From a checkpoint of a small self-supervised image encoder.
Training: adamw at rate 0.0015, batches of 128.
Data: trained on microscope photos of single blood and bone marrow cells, 194171 training examples, 5.1 epochs.
Rows from block 5 of a small self-supervised image encoder, named by matrix and row number. Rows with one number within an expert belong to one neuron, the router's apart. Each number is 128 + 32 x the weight over its row's rms, rounded and kept within 0 to 255. All counts start at 0.
Before each expert's rows are labels from the 100 images, of 14976, where the router gives the expert most weight on average: "patch colour" is the nearest of a few named colours to the mean colour under the peak; "responds to" is what is common among them. Only what is clearly more common there than usual is listed. The data: microscope photos of single blood and bone marrow cells.
# router: router (model.blocks.5.mlp.router.weight, 8x128), inputs 0-127
# gate: expert gate (model.blocks.5.mlp.gate, 8x128x128), inputs 0-127
# up: expert up (model.blocks.5.mlp.up, 8x128x128), inputs 0-127
# down: expert down (model.blocks.5.mlp.down, 8x128x128, transposed), outputs 0-127

# expert 7
patch colour: pink
responds to: smear: peripheral blood
router.7 [153 163  83 141  92  99 172 120 134 135 105 160 111  90  96 131 105  88 168 108 157 118 117 162 126 130 183 180 114 100 117  86 110 101 177 182 149 140 103 119 106 170 145 109  89 170 147 148 163 127 119 173 132  79 158 133  87 107 137 154 145 162 153 174 100 135 164 150 142 102 140 109  61 128 159 109  57 101  62 173 180 112 107  88 139  87 103  99 103  80 165 189 143 120 170 141 131  96  59 125  77 153 177 155 146 113 135 136 170 150  71 162 137 160 112  75 129 146 102  81 123 174 118  87 184 150 127 105]
gate.15 [149 112 103 140  83 148 183 101 115 167  99  92 147  92  73 164 106 111 173  77 154 164 124 118 152  87 138 167 165 123 154 110 124 114 135 164 135 129 139 151  89 112 162  77  94 156 126 172 137 117 146 191 150 130 179 155  81 115 136 125  82 172 161 221  98  98 154  97 114  68 132  95  75 134 116  71  82 107 112 161 148 131  95 101 150 103 107 132 155 129 168 159  86  75 142 177  71 115 121  83 104 141 151  86 148 126 153 147 118 152 103 173 127 176  89 126 114 164 119  84 162 196 125 118 181 150  96 139]
up.15 [205 132 141 111 105 130 120 144 108 134  90 109 136 117  82 196 138 125 113  82 155 169  77 122 137 103 135 128 100  78 147 134 179 104 101 115  99 113 101 147  60 135 139  49 154 174 181 153 194 142 176 108 155 130 133 164 123  92 165  74  53 146  64  75 124 128 179  96 127 143 126 113 154 189 158 173  95 160  95 156 127  83  93 114 117 131 104 168 140 165 127 152 118 100 118 156 123 108 151  99 139 142  88 118 131 156 159 119 169  54  88 100 126 153  96 161 148  98 141 110 107 158 102 118 118 184 170 141]
down.15 [153 208  77 118 134 108 122  69 169 150 132 115 115 132 165 159 114 128 118 147  81 129 118 116 117  92  79 136 122  92 143 126 131 136 148 156 121  98 129 140 134 151 119 132 179 184 181 156 102  95 114 159 123 131  67  95 128  97  70 121 135  95 129 174  80 133 111 190 119  89  90 138 106 122 178  61 128 131 109 128 138 147 126  98 158 143 139 122  88 120 135  70 175 149 180 112 176 113 172 190  70 143 162 183 128 210 126 131 105 204  93 112  86 132 128  68 172 161  85 122 120 104 149 113 175 100 117 142]
gate.16 [135 143  98 148 125 106 170 118 130 146 100 177 111  72  85  62 128  80 162 124 151 120 120 128 109 103 169 208  94 124 123 124 124  53 189 156 163 125 117  96 146 140 150  94  72 199 185 113 153 102 129 169 154  91 168 174 113  87 155 111 144 158 116 153  80 151 113 141 140 120 108 103  69 136 155 101  70 121  80 158 189  95  84  87 124 101  93 169 140  84 127 176 100 104 142 113  57 142 120 109  91 151 174 152 163 136 134 134 157 123 112 167 115 184 131  87 140 131 121 106 154 153 118 125 169 162 109 101]
up.16 [142 126 158 137 173 110 176 129 139 149 164 142 138  77 145  34 149  66 132 132 147 111 118 114 183 164 137 180 129 138 150 129  95  66 187 170 141  97 118 102 135 151 126  94  63 160 137  79 151  87  69 202 151  83 127 125 103 104 172 102 168 190  91 154 106 125 109 116 154 126 123  81  61 157  94 121 111 117 123 117 168 106  81 125 102 131 162 130 162 127 168 137 106 138 156 113  42 166  81 146 110 110 126 140 131 159 151 105 153 144 123 186 154 156  85 105  88  91 128 124 154 150 124 158 169 108 109 148]
down.16 [181 120 120 136 121 107 184  90 169 132 129 113 141  91 104  99 156 124 126 142 106  88  93  80 159  45 100 132 141 172 139 126 180  94 132 159 133 126 174 156 123 134 103 162 173 176 116  79 122 116  80 146  80 175  95 175 144 145 140 110 124 105 162 124 116  82 140 115 146 133 121  62 124 128 151 153 169 142 147 150  87 150  88  86 175 144 174  96 133 133 117 143 205  89 148  90 186 150 126 175  73 139 199 143 131 133 104 129 106 180 120 121  48  98 107 137 167 123  89 123 136 110 113  62 145 153  84  87]
gate.17 [ 83 121 124 104 113  94 105 107 151 112 160  95 126 123 108 141 147  71 128 158 143 142 201  62 150  90  99 159 188 173 136 195  90 143 138 149 147 107 137 162 131 127 119 155  72  86 109  98 143 127 138 146 130 154 122  71 140 136 152 109 200 161 162 121 112 127 157 157  90 156 180  79 177 103 100  91 186 133 106  93 140 112 134 137 135 123 158 147 118 176 107 155  88 124  65 152 110 132  52 130 134 104 134  76  99 131  58 121 132 152 156 105 150  64 128 154 127  96  99 143 129  69 159 197  66 107 110 135]
up.17 [191 181 102 120 104 139 111 142  82 172 138 148 160 125 122 129 141 129 152 131 114 154 102 146 142 118 139 111  62 135  59  63  94 149 139 117 150 133 129 157 114 123 119 120 160 182  65 132 110 110 158 140 143  97 152 141 116  96 120 142  87 112  91 145  91 171 188 158 101  64 155 149  30 121 138 132  60  53 122  94 122 162 150 168 202  99 114 138 105 101 171 160 102 139 142 126 134 105 161 138 139 140 100 174 150 121 174 144 128 170  75 103 114 138 114 102 175  87 134 110 164 167  84 106 163  60 134 107]
down.17 [141 104 126 141  81 166  83 120  63 129  94  71 156 169 110 156 139 132 145 110  95 123 131 146 149 135 117 132 110 181 126 170 134 173 111 106  94 181 149 118 113 121 189 106 150 102 154 151 166 166 126  91 142 150 146 176 114 132 190 168 118 121 134  88 133  86 148 106 142  95 125 150 145 101 153 153 180 180 124 125 126 139 146 137 127 133 172 154 168 118 122 134  83  92  88 125 138  75  79 120 150  60 130  94  63 135 102  97 138  66 186 155 218 108 167 178 141 147 134 144 153 107 109 154  65 182 122  56]
gate.18 [108 133 135 168  75 139 170 155 134 134 153  92 141 108  84  85 120 140  91 132 145 160 146 130  69 138 156 117  78 117 106 145 145 125 147 106 178 182 140 132 161 134 148 182 109  64 133 136 112 173 116  63  99 143 103 158 151  75 112 165 203 104 112 128 190 164 133 186 115  83 207 119 137  77 135 141 142 128 152 115 120  89 111 149 144 162 146 158 122 141 105 117  94 114  72 166 214 150 139 154 155 146 164  32 142 158  98 128 154 140 130  80 127 133 138 118 112  68 110 181 112 135 146 118 116 155 138  74]
up.18 [118 119  96 101 222 161 165 129 149 160 169 116 127  82 140 126 115 124 119  72 167 130 186  72 173 114 151 113 141 107 115 123  91  95 148 184 104 117 167 119 105 117 150 158 122  81 173 131 175 153 112 181 111 127 108 124 106 133 149  96 114 136 123 168 133  99  88 118 131 128 125  87 207  74 158 114 164 129  39 139 148  42 104 146 103 151 120  85 141 146 155  82 211 109 139 139  97 157 100 143 116 137 134  62 116 142  95 116 116 181 155  93 134 123 102 123 113 139 121 166 173 129 144 205 106 142 123 122]
down.18 [169 121 188 123 177 186 140 128 162 146 121 138 146 149 124 149 150 127  93 108 142  71  95  39 160 135 146  94 100 137 169 112 119 149 112 124 107 114  96 169  45 141 117 163 166 119 192 157 129 156  98 151 168 121 136 114 130 141 146 138 113  88  94 163 136 121  87 150 172  89 139 113 110 105 120 130  24 128  95 138 146  77 149  88 106 197 157  61 161 145 134  77 134 130 158 115 154 148 164 128 123 105  85 133 115 156 203 115  74  86 141 125  91 140  88  75 132 135 115 189 145 105 120 148 148 149 153 108]

# expert 4
patch colour: pink
responds to: smear: peripheral blood; cell type: myeloblast
router.4 [ 88 136 171 120 108  60 147 110 122  99  98 112 120 137 125 101 145 100 143 107 132 112 166  93 152 141 146 100 129 124 161 131  80 131  87 173 209 118  83 128 118 151 138 179  93  97 150 130  95 148 155 152 149 135 145 123 108  94  75 100 213 112 130  71 168 130 203 128 178 155 175 147 144  89 176 111 161 128 167  81 119 139  86 127 116  44 179 165 141 176 138 152 103 101 101 100 172 110 115 135  72 166  99  55 120 128 151 153 177  98 102 130 122 136 174 142 141 139 116 134 109  81  92 116 115 159  94  83]
gate.15 [101 131 148 129 179 162 164 131 149 199 126 136 161 105 162 113 147 195  91  84 113 130 174 106 142 169 198 215  96 114  90 115 153 108  91 114 102 139 116  98 152 104 134 123 150 138  88 215  97 113 118 121  77  85  60 110 133 170  85 152 146 149 114 119  91 111  75 139 121  93 133  95 166 116 149 198 160  96 109 111 134 109  75 110 135 154 118 104 163  79 132 129 180 135 118 176 134 171 149 135 171 109 144 131  68 120 141 125 122  86 138  91 114 141  96 105  93 128 120 182 101 125 136 151 183 159 134  73]
up.15 [119 126 137 135 117  82  89  73 105  98 109 183 124  94 108  93 148 108 160 145 185 101  69 119 126  82 142  90 158 164 166 141  80  81 191 172 147 134 173 125 113 161 112 157  87  94 122 144 125  81 143 193 146 126 142  85 158 143 162  89 129 129 119 114  57 126 137 129 179 149 101 127 118 163 110  67 125 129  87 188 169 134  86 114  86 123 133  86 111 161 137 156 104 138 137  71  88 110  92 125 113 156 138 116 125 145 115 136 143 164 132 217 118 117 145 176  86 167  68 124 217 132 126 128 117  79 128 126]
down.15 [ 81 121 101 172 122 152 176 100 103 134  90 125 156 108  90 135 151  75 109 138 147 158 179 128  90  85 134 112 107 135 116  95 167  93  91  93 106 196 128 149 128 155  99 178 135 135  92  79 150 146 175  76 118 154  59 114 157 156 105  93 148  95 141 161 149 191 125 139  76 132 116  81 141 145 111 158 154 115 143  84  91 145 113  64 159  89 143  94  92 133 116 128 139 135 197 121 154 167 154 103  55 154 130  71 124 120 179 175 144 173  61 145 191  94 154 146 162 134 146  88 148 113 119  76 135 139 142 137]
gate.16 [ 92 139 161  96 173 125 150 162 103  94 142  88  82 170 183 129 159 131  95 166 155  75 154 150 118  88 191 154 106  92 125 146 167  95 151 157 100 171 120  78 108 132  88 177 142 112 102 141  58  77 103 159 101 111  90 187 120  98 163  67 123 136 147 101 134 140 159 140  91 171  85  95 158 189  89 193 136 119  84  88 121 125 116 119  70 126 146  99 132  92 145 112 177 160 147 101 164 132 128  96 130 196 156 144 160 176  79 141 124 142 127 120 120  93 116 142 121 118 136 131 106 135 129 124 177 148  56 178]
up.16 [171 166 110 165  51 151 128 139 119 150  94 105  87 157  38 129 113 147 127 130 153 134 146  90 137 160 123 157 161  98 120 171 141 137  70 170  84  58 132 165  61 151 126 152 106 105 128 119  76 109 182  74 148 164 134 101 186 111 138 127 140 148 144 178 108 145 168 126 141  99 202 150 124 107 107 153 126 157 102 139 132 134 148 107 138  80 121 168 137  62 150 181 113  79 153  80 170  75 116 136 114  97 113  57  91  99 108 106 119 150 143 144 154 138 169 135 137  61  80 128 119 168 154 109 111 136 150 133]
down.16 [ 81  97 104  95 133  85 126 154  81 136  80 116 138 172 156 148 122  49 132 147 184  89 175 167 183 168 105 102 130 154 100 126 141 127 108 149 134 145 120 112 168 134 139 146 103 159  48 178 144 126 128 164 146 103 168 124  81 116  85  81 168 123 142  75  84 128 116 177 121 148 108 139 133 150 142 126 110  94 123 153 152 133 164 190 111  67  80 109 135 181 154 124 159 112 134  73  53 117 130  84  80 127  88 130 134 145  82 110 147 123 145  77 187 145 173  99  80 107  98  99 107 113 105 194 133 105  99 113]
gate.17 [117 147  93 105  98 138 142  73  90 141 114 137  99  91 115 179 160 120 157 139 137  31 144 152 124 105 136  53 148  97 146  67  89 110  96 183 114  93 152  79 109 157 177 113 118 139 152  91 157 138 121 159 164 160 149 140  91 166 117 186 126 136 142 121 112 104 108 139 138 113 131 159  88 142 148 119 111 141 107 198 191 159 134 140 114 142 101  91 138 101 169 158 107 131 163 155  23 131  99 131 105 110 174  63 141 190 203 135 126 168  91 174 145 130 140 126 129 147 126 117 115 169 122 100  86 116 111  85]
up.17 [182 123 117  84 123 142  72 152 107  80 119 108 135 175  92  57 124 121  86 124 137 136 146  92 165 153 167 165 104 135 111 124 215 175 159 117  95 162 138 126 202 118  85  92 175 129 105  85 135  86 155  84  53 153 120 137 172 151 120 114  92 126 150 184 169  57 186 135 135 152 143 102 154 144 105 187 142 141 105 158  99 119 131 143 127 131 169  78 148 152  92 156 141  85 127  75 188 125  86 139 165 105  96 148  92 112  94  99 123  95 149 116 136  83 138 125 107 146 161 103 108 133 152  97 143  83  98 145]
down.17 [125  68 166 166 186 160 142 191 117 104  99 103 147 106  68  91 175 140 106 125  93 118 103 121 174 102 144  78 108 126 160 104 121  65 125 113 136 188 164 116 117 117 144 191 152  98 133 146 157 172 147 123 131 128  95 176 126  84 131 108 112 133 120 163 135 126  93 114 142  63 136  68 118 144 119 114 127 184 167 142 124 153 117 154  57 166 155  75 189  94  86 100 147  99 130  46 105 186  74 145 152  88 143 109 103 113 154 129 100 107 140 124 176 114  95 188 128  93 110 180 176 134 130 121 117 117 146 101]
gate.18 [134 159 180 119 133 111 129  77 137  78 166 191 155 137 152  78 162 105  80 189 173 135 116  71 123 170 157  76 106 129 180 178  95 124 122 120 138 135 117 123 117 101 113 112  87 112 110 115 153  99 110 133 119 136 133 179 128  88 139 126 145 112 106  97 116 147 164 119 173  81 169 144 156 146  75  84 139 120 164 107 118  80 181 137 155 112 149  74 189 159 168 152  89 150 109  91  80 110 102 146 127  80  96 141 109 138 126  84 152 125 150 184 135 151 193  61 141 131 144 147 106  48 172 182 126  75 142 113]
up.18 [148 112 109 110 134 127 132 111 139 159 178  94 147 106 135 121  96 147 161  99  62  71 124 156 167 125  95 164 125 170  71 113 141 141 134 122  99  78 130  93 142 139 119 100 151 190  59  62  92 144 155 155 138 141 154 135 146 161 122 136 139 156 176  83 143  37 165 163 126 182  93  96 132 109 154 175 177 118 103 148 123 166 113 173 140 124 126 138 123 161  30 143 167  82 168 189 177 143 131 132  70 159 167 102 108 114 110 141 106 124 104 107 117  77 115 130 132 101 156 115 136 181  99  70 116 160  99 139]
down.18 [118 169 102 121 190 166  81  99 117 144 125  93 110 159 122 159 124 163 128 142 128 145 132 122  65 120 130 106 140 176 123 143  97 129 137 144 141 140 123 151 116 132 117 162 129 122 156 146 141 115 113 185  89 123  79  95 165 155 109 108  84 120 127  87 142 119  92 109 125 144  51 197  81 136 129  72 149 158 153  92 115 155 123 106 131  74  90 169  49 108 140 120 144 186 137 136 118 131 132  39 111  95 104 159 167 118 109  98  73 203 123 172 195  83 176 122 123 170 153  85 104  94 165 146 161 102 163 188]

# expert 6
patch colour: white
responds to: cell type: erythroblast
router.6 [ 89 133 110 160  94  87 127 118 111 115  93 150 106 133 102 110 174 117 132 173 121  62 139 128 135 135 130  93 145 193 153 138  95 169 146 188  83 117 112 112 115 135 154 193  68 112 154 117 116 143 152 153 123 175 141 124 115 164 168 142 136 117 153 119 115 167 171 108 123 156 150  98 149 147 145 101 134 185 150 121 129 128 181 116 144  56 168 110  80 144 138 139 126 150 122 105 185 136   8 104 119  89 152 122 117  96 116 112 126 143 190 177 148  82 110 145  59  85 149 116 175 127 112  72  83  90  58 113]
gate.15 [112 160 156 110 153 103 139 122 131  89 111 153 144 151 171  79 109 150  94 123  91 124 162 188 105 164 143 102 130  79 137 131 159 151  64  83  86 154 135 137 144 105  91 101 188 160 121 105 149 116 177  53 140 168 137 120 132 155  52 130 169 123 142 111 146 187 119 157 109 168 121 175 153 124 149 153 118 109 168 139 125 174 168 137 150 123 112 133  70 113 143 174 139 105  76  54 124 134 113 146 147  91  64 228  92 132 112 116 179  81 114 108 124 139 181 132 123 163 141 101  71 127 145 133 160 149 124  72]
up.15 [143 126 137  84  76 148 135 106  83 159 128 126 136 128 119  75 166 148 113 173 112 177 116  25 158 122  52 124 149 165  93 161 170 113 116 119  81 111 135  89 148  88 167  98 133 112 140  73  87 136 147 121 114 185 151 195 141 110 125  82  92 144 119  80 117  63 170 114 160 155 124 151 144 151 176 145 130 157 108 137 127 130 127 101 152 113 146 145 179 194 109 184  96 118 116 126  93 125 123 128 151 115 120 118  99 178 183 144  93 141 163 118 112 127  81 123 180 121 176  70 126 127 149 156 144  88  51 161]
down.15 [102 118 183 144 136 177 151 158 168 109 204 154 137  45 132  89 135 149 128 164 124  84 172 103 166 140 155 126 122 171 141 146 144 114 133  89 153 147 141 107  90  61 160 180 117  89  90 114  84 155 111  44  85 143 113 152 136 192 138 122 150 123 140 128 158 128 150  76 159 116 150 138 135 119  95  91 152 162  74 121 151 100 149 185  92 157 132  76 132 138 151 105 122 101  90  90 138 149  83 142 159 142 144 127 116  48  69 131 129 138 166  68 161  85  91 146 138 142 149 172 157 127 155 173 124 122 119  75]
gate.16 [166 137 141 132 151  96 122 179 129 142 147 151 159 137  95 156 167 158 105 129 124 128  90 125 126 112 124 142 134 153 109 194  72 109 208 116 137 101 123 192  95 127  87 152 130 153 173 176 132 142  94 177  73  59 117 160 154  59 156  77 170 122 136 136  89 111 122 162 140  99 107  76 158 106  81 124 132 142 115 106 174 106 128 115 125 186 156 180 157 145  72  77  77 101 113 203 135 130 131 123 151 117 152 121 157 146  87 107 169 102 105 125 145 120 161 103 120  84  80 159 156 149  96 138  83 172 203 121]
up.16 [156 115  42 169 140 165 166 124 128 196 134 217 115 105  74 149 180 133 110 145 138  92 109 156  87  88 179 155  80  97 106 129 150 147 164 152 120 144 161 152 108 166 144 206 135 131 126 152 125 162 128 123 102 109 111 176 158 173 158 148  96 100 106 155 139 132  95 138 128 104 111  74 123 114  94 138 111 165  40 123  91 137 140  73 132 149  73 118 124  96  63 124 161 109 170 152 150  87 158 110 145 153 193  59 116 137  96 114 119 159 118 125 122  88 103 140 137  76 118 109 154 179 130  99 140 144 131 149]
down.16 [ 95 135 157 106 180 129  95  84 181 152 191  96 213 138 133 155 149 137  63 198 149  88  94  70 122  66  80  90 114 166 149 125 151 126 142 130 112 104 126 165  37 107 128 147 186 114 147 141  85 120 119 122 121 116  82 161 153 134 142 126 188  76 136 126 165  99 112 134 137 110 181  89 127 120 106 128 149 136 133  62 116 157 104 104 163  89 161 103 138 108  81 100 162 138 120 129 154 103 161  95  88  95 125 136 135 185 132 145  65 165  99 117  95 107 157 114 138 146 154 134 106 104 181 134 177 146 157 115]
gate.17 [149 163  87  98 106 100 171 206 149  89  93 123 156 175 146 120  84 150  94  90 142 161 109 109 173 166 128 120 130 107  16 101 101 142 127  86 117 128  16 132 159 153  88 141 179 189 111 127 117 120 158 196 160 132 134 122 176  67 137  94 172 135 131 141 131 137 174 150 157 159 122 167 193 142 143 160 126  72  97 111 141 145 108 131 150 133 120 146  89 116 162  67 130 123 102 167 110  91 132 155 115 110 138 147 114 129 127  97  99 101 107 123 144 162 118 142 115  98  81 148 147 172 129 178 154 107 128 103]
up.17 [110 139 169 177 128 166 147  79  73 156  84 141 102 102 154 101 175 110 113  89  93  80 144 144 145 124 183 102 130 108 173  77 103 137 109 185 139 144 150  86 164 140 115  95 100 152 102 109 166 116 118 133 129 157 123 130  86 130 145 189  62 105 108 130 137 148 145 102 135 107  69 126  41 103 145 120 148 156 167 145 162 102  87  86 182 148 137  84  80 129 169 122  91 152 156 174 145 134  55 103 108 134 114 147  74 106 153 128 168 100 133 186 124 114 170 133 120 116 154  76 133 156 104  48 161  93  99 107]
down.17 [143 132 141 171  93 135 133  99 134 134 135 103 121 137 146 119 145 137 128 131 115  83 117  85  45  54 145 115  76  99 138  74 160 107 182 105 116 162 134 178 121 111  94 153 159 144 103 167 104 143 132 178 104 145  88 133 136 197 159 199 139 117  65 126 134 118 162 114  95 101 123 180 100  91  99 153 110 156  62  75 173 157 144  93 133 136 133 113 104 114 157 152 127 106 167 199 199  95 134 170  70 146 175 137 167 153 151 118 150 150 157 132 171 100 154 127 197 158  99 111 112 133 122 117  83 171 123 165]
gate.18 [118 116 149 112 141 128 173 119  71 157 151  75 145 144 147 126 154 160 138 126  92 177 152  92 163 159  39 172 122 158 154 138 114 191 101 139  98 139 149  80 146  95 155 162 124  90  96 117 145 114 132 147 130  76 135 181 123 125 115 103 138 114  99 155 170 105 153 100 196 128 179 130 115 150 133 150 176 162 165  62  88  99  74 104 171  91 146 198 132 191 128  81 122 102  64 182 159  96 136 150 157 125  93  61 114 136 117 143 116 141 148 147 163 121  85 155  95  69 163 102 141 142 141 134 140 144 120 181]
up.18 [113 147 141 103  94  88 136  95 123 121 157  65 119 119 201 156 132  93 165 154 141 101 115  83 162 113  87 125 150 172 168  91 115 154 123 168 171 126 164 123 154 147 153 172  82  82  97  98 159 157  63 173 164 105 138 101  99 114 140 107 124 144 150 116 122  87 130 121 163  94 141 170  95 134 108  80 154  94 169  69  74 202 110 135 151  67 167 154 102 124 173 183  86 165 171 150  95 137 145 106 105 158 160  69 163 151 135 163 144 165 139 212 114 112  98 132 113  86 120  85 156 148 142 129 147 103 105 140]
down.18 [151 168 131  95 108  44  90 138 165 161  54 110  61 150 151 114  67 156 124 123  75 143 121 108  65 141 148  91 154  89 126 141 175 143 124 159 150 129  74 194 184 157  91  83 133 137 153 144 100 127 138 125 145 138 122 110 131  97 132 127 118  83 114  75  97 155 154 195  96 150 126 177 155 151 122 144  92  95 123 121 150 161 137  98 130 135 129 187  96  87 172 166 102 169 145 129 111  98 152 107 122 128 106 189 176 153 140 140 148 121  92 157 171 155 178  66 118 146  80 102 121  64 133 149 101 152 103 156]

# expert 2
patch colour: purple
responds to: cell type: artefact
router.2 [164 151 171 118 152 119 187 172 160 154 153 138 128 161 113  88 117 152 112 179  59 143 128 164 157 184 145 140 101 145  56 143 104 131 142 112 104  69  75  98 130  71  87 188 168 161 160 183 105 108 118 161 116 131 155 104 125 121 122 107  90 139 116 113 124 122 101 126  55 106  54  84 150 151 142 141  72 146  56 110 144 142 124 162 123 171 160 114 155 129 127 114 159 124 126  76 153 179 148 119 165 107 109 117 121 119 169  91 101 101 184 143 120 122 126  63  83 128 104 178 149 114 155 124  55 126 152 149]
gate.15 [ 84 107 111 183  53 113  85 144 144  96 152 107 177 127  91 140  83 215 151  75 168  68 102 160 121 129  71  98  96 166  75  86 135 163 167 103 147 170 155 100  71 151 119 144 125 119 132 122 158 123 134 110  86 148 123 126 113 122 128 154 104 152 135  57 173 109 148 157 100  69 110 139 107  71 159  83 183 150 208 120 122 177 139  94 161  85 111 112 133 121 137 102 172 134 115 159 146 107 100 148  84 117 113 123 156 123 129 140 181 151 145 121 158 109 157 146 157 202 136 142  81 150 158 105 117 125 133 120]
up.15 [123 132 135 173  73  89  96  95  43 119 110 153 148 106 114 104 113 155 141 161  96 156 124 108 100  92  62  69 130 154 146 119  71 164 161 170 143 116 132 154 146 116 203 122 126 127 185 135 106 142 141 143 140 145 173 162  99  68 127 189 102 131 150 140 153  53 186 146 145 116 181 181 114  98 213 114 178 119 101 141 203 163 117 111 116 141 111 116 132 106  97 123 117 127 146  80 103 104  87 147 141 144 121 137  95 155 109 139 177 167 131 143 132 121 123 110 188 130 116  63 109 102 158 107  91 158  93 135]
down.15 [195 113  93 111 180 185 145 148  60 133  98  84 155 148  93 116  99 195 142  84 122 129 152 163 116  97 183 179 147 147 126 132 100 102  93 104 150 131  93 157 120  86 119  99 135 140  98 174  84  95 121 108 116 146 159 172 119 177 139 182 107  60 117 189 172  93 167 126 147  45 122 155 120 120 143 196 104 128  81 128 132 109 150  93 149 137  92 114  95 110 107 158 147 137 127 154 168 102 182  80 112 117 102 100 144  82 165 110 134 101 138  56 118 161 129 165  82 162 147 133  95 102 159 143 136 147 152 148]
gate.16 [ 91 122 180 155  87 125 117 168 124  47 107 107 112 116 140 130 110  77 155  90 116  64 119 112 123 154 148 176  99 151 128 138  63 126  66 146 145 133  92 160  77 134 172 119 103  99  97 122 104 108 164 125 133 172 130 160 104 176 155 160 130  93  99 137 164 100 189 133 124  85 183 118 111 102 119  91 177 106 237  84 105 181 141  74 163  79 149 130 127 157 185 110 123 163 112 151 164 115  54 143 127 124 119 137 113 112 153 143 140 117 188 106 146 125 165 174 131 126 108 169 128  73 121 112 146 151 112 114]
up.16 [144 138  58 129 155 170 157 117 149 212 107 108 111 171 176 145 118 133 139 119 188 130 159 145 115 119 135 130  88 107 119  99  84 110 171 178 137 120 136 124 166 111 199 160  75 130 130 171 121 155 112 186 178  58  96 133 118 140 112 139 183 107  99 157 127 167  66 106 174 122  91 123 121 111  96 118 115 131  26 149 173 133 126 158  90 133  55 147 150  95 135 110 110 131 166 157  73 101 151 178 100 163 176 124 125 125 107 135  81 124  96 158 121 116  71 105  81 143  97 107 121 158 127 134 137 160 122 107]
down.16 [117 150 100 129 129 107 169 157 133 101 149 122 169 147 101 151 123 108 103 201  93 122 172  95 126 126 136  90 125 167 145 148 164 149 139  71  89  59 135  94 146 137 121 140 132 118 110 110  84 166 136 127  82 193 143 122 119 175 136 105 162 103 182  85 148 123 136 127  51 106 116 118 131 128 152 156 152 124 142 101  88  97 109 108 132 136 151 141  58 115  87 182 193 147 113  78 189 145 194 115 132 101 168 182 172  93 130 181 146 176 105 130  88 110 184 120 199 116 135  81 104 151 125 174 173 160 111  96]
gate.17 [114 124 173  26 180 100 174 183 104  99 116 173 135 146 108 105 147 148 115 106 117 110 133 135 164 155 164 143 113 120 164  91 114 117 152 104 141  99  68 175 134 105  86 139 142 124 156 169 118 148 148 178 159  84 107 126 123 117 113  81 114  88 164 118 137 168 158  99 164 130  94  36  63  90 144 115 100 120 204  54 117 126  96 132 126 182 136 142 142  82 179  80 125 191 114 141 136 120 155 138 175 171 141 132 156  97 165 127 126 105 131 111 113 129 117  86  91 149 116 120 163 134  91 143 116 104 201 111]
up.17 [ 77 169 108 161 145 147 142 134 110 174 153 114  96 163 127 128  87 130 144 177  86  96 124 121 156 118 104 143 160 157 125  71  32 170 138 160 134 118 133 108  72  93 190 175  86 166 135 129 100 106 127 214 156 115 165 119  77 141  99 171 153 118 137 177  86  70 106 131 113  85 138 128 115 110 128 110 100 118 132 105 160 183 141 180 118 129 143 151 186 111 167  89  91 118 154  97 109 139 142 113 133 144 132 148 135 120 153 167  70 166 134 197 120  97 127 146  55 138 127 111 182 171 138 129 118 134  53 127]
down.17 [158 140 104 162 110 190 107 176 137 191 116 151 123 122  98 168 177 204  99 107  91 111  89 134 129 101 163 128  77 125 101 121 123 139 118 162 112 171 145 155  90 124 158 150 154 123 154 109 155  46 179 142 146 124 116 149 168 132 152 125 116  97  72 187 121 112 178 131 154 147 174 117 139 126 111 101  85 181 116 145  89  76 188 124 183 141 134 140 148  84 163  87 139  75  97  88  66  99 123 131 136 111 132  90 103 172 129  90 126  58 108 100 150 125  37 133 114 102 144 183 130 152 129 113  96 128 107 136]
gate.18 [123 185 177 134 110 139 161 131 132  81 117 146  85 100 155 145 133  81 225 109 107 101 124 150 144  82 163  76  93 112 114 112  58 103 144 185 189 113  90 122  57 182 153 112  92 127 111  90 145  97 130 156 110 151 125 173 120  97 141 155 190 105 119 110 107 148 165 161 123 113 147 145 105 100  89  61  99 130 140 123 196 147 134 107 167 100 155 142  88 137 170 132 121 172 108 180 148 117  86 119 124 141 153  95 147  76 167 139 135 126 120 178 137 150 168 109 150 137  75 156 161  98  80 123 117 179 112  81]
up.18 [139  96  57 130 131 164 108  96 125 178  92 154 123 156 144 115 131 114 105 136 167 129 174  61 104 187  78 127 148  84 148 170 141  85 162 160 144 172 188 104 200 126 132 141  88 124 116 128 131 139  73 133 161 120  84 115 123 146 153 133 190 132 134 136 116 145  76  99 187 150 119 117 167 115 108 159 159 152  87 175 132  99 172 139 121 124  46 143 169 109 100 136 110  95 187 123  39 117 117 136 110  72 117 142 115 123  96 124  86 145  59 106 146  99 114 148  98  82 153  87 100 161 157 110 151 135 105 162]
down.18 [109 132 110 113 102 104 140 135 125  64 162  60 178  80 149 129 147 147 121 129 129  83 145  85 131 106 129 101 139 194 170 129 155 149 112 108 118 129 118 158  94 151 106 169 142 124 126  78 131 168 135  76  69 207 150 106 132 177 147 125  83 123 174  87  97 102 109 118  31  79 121 129 124 118 149 145 170  97 155 130  79 182  99 152 104  85 186 120 118 107  72 137 142 139 118 114 204 111 117 152 129 117 144 135 150 153 110 130 186 155 131  85 131 164 153 139 187 164  96 131 138  75 181 163 154 137 105  82]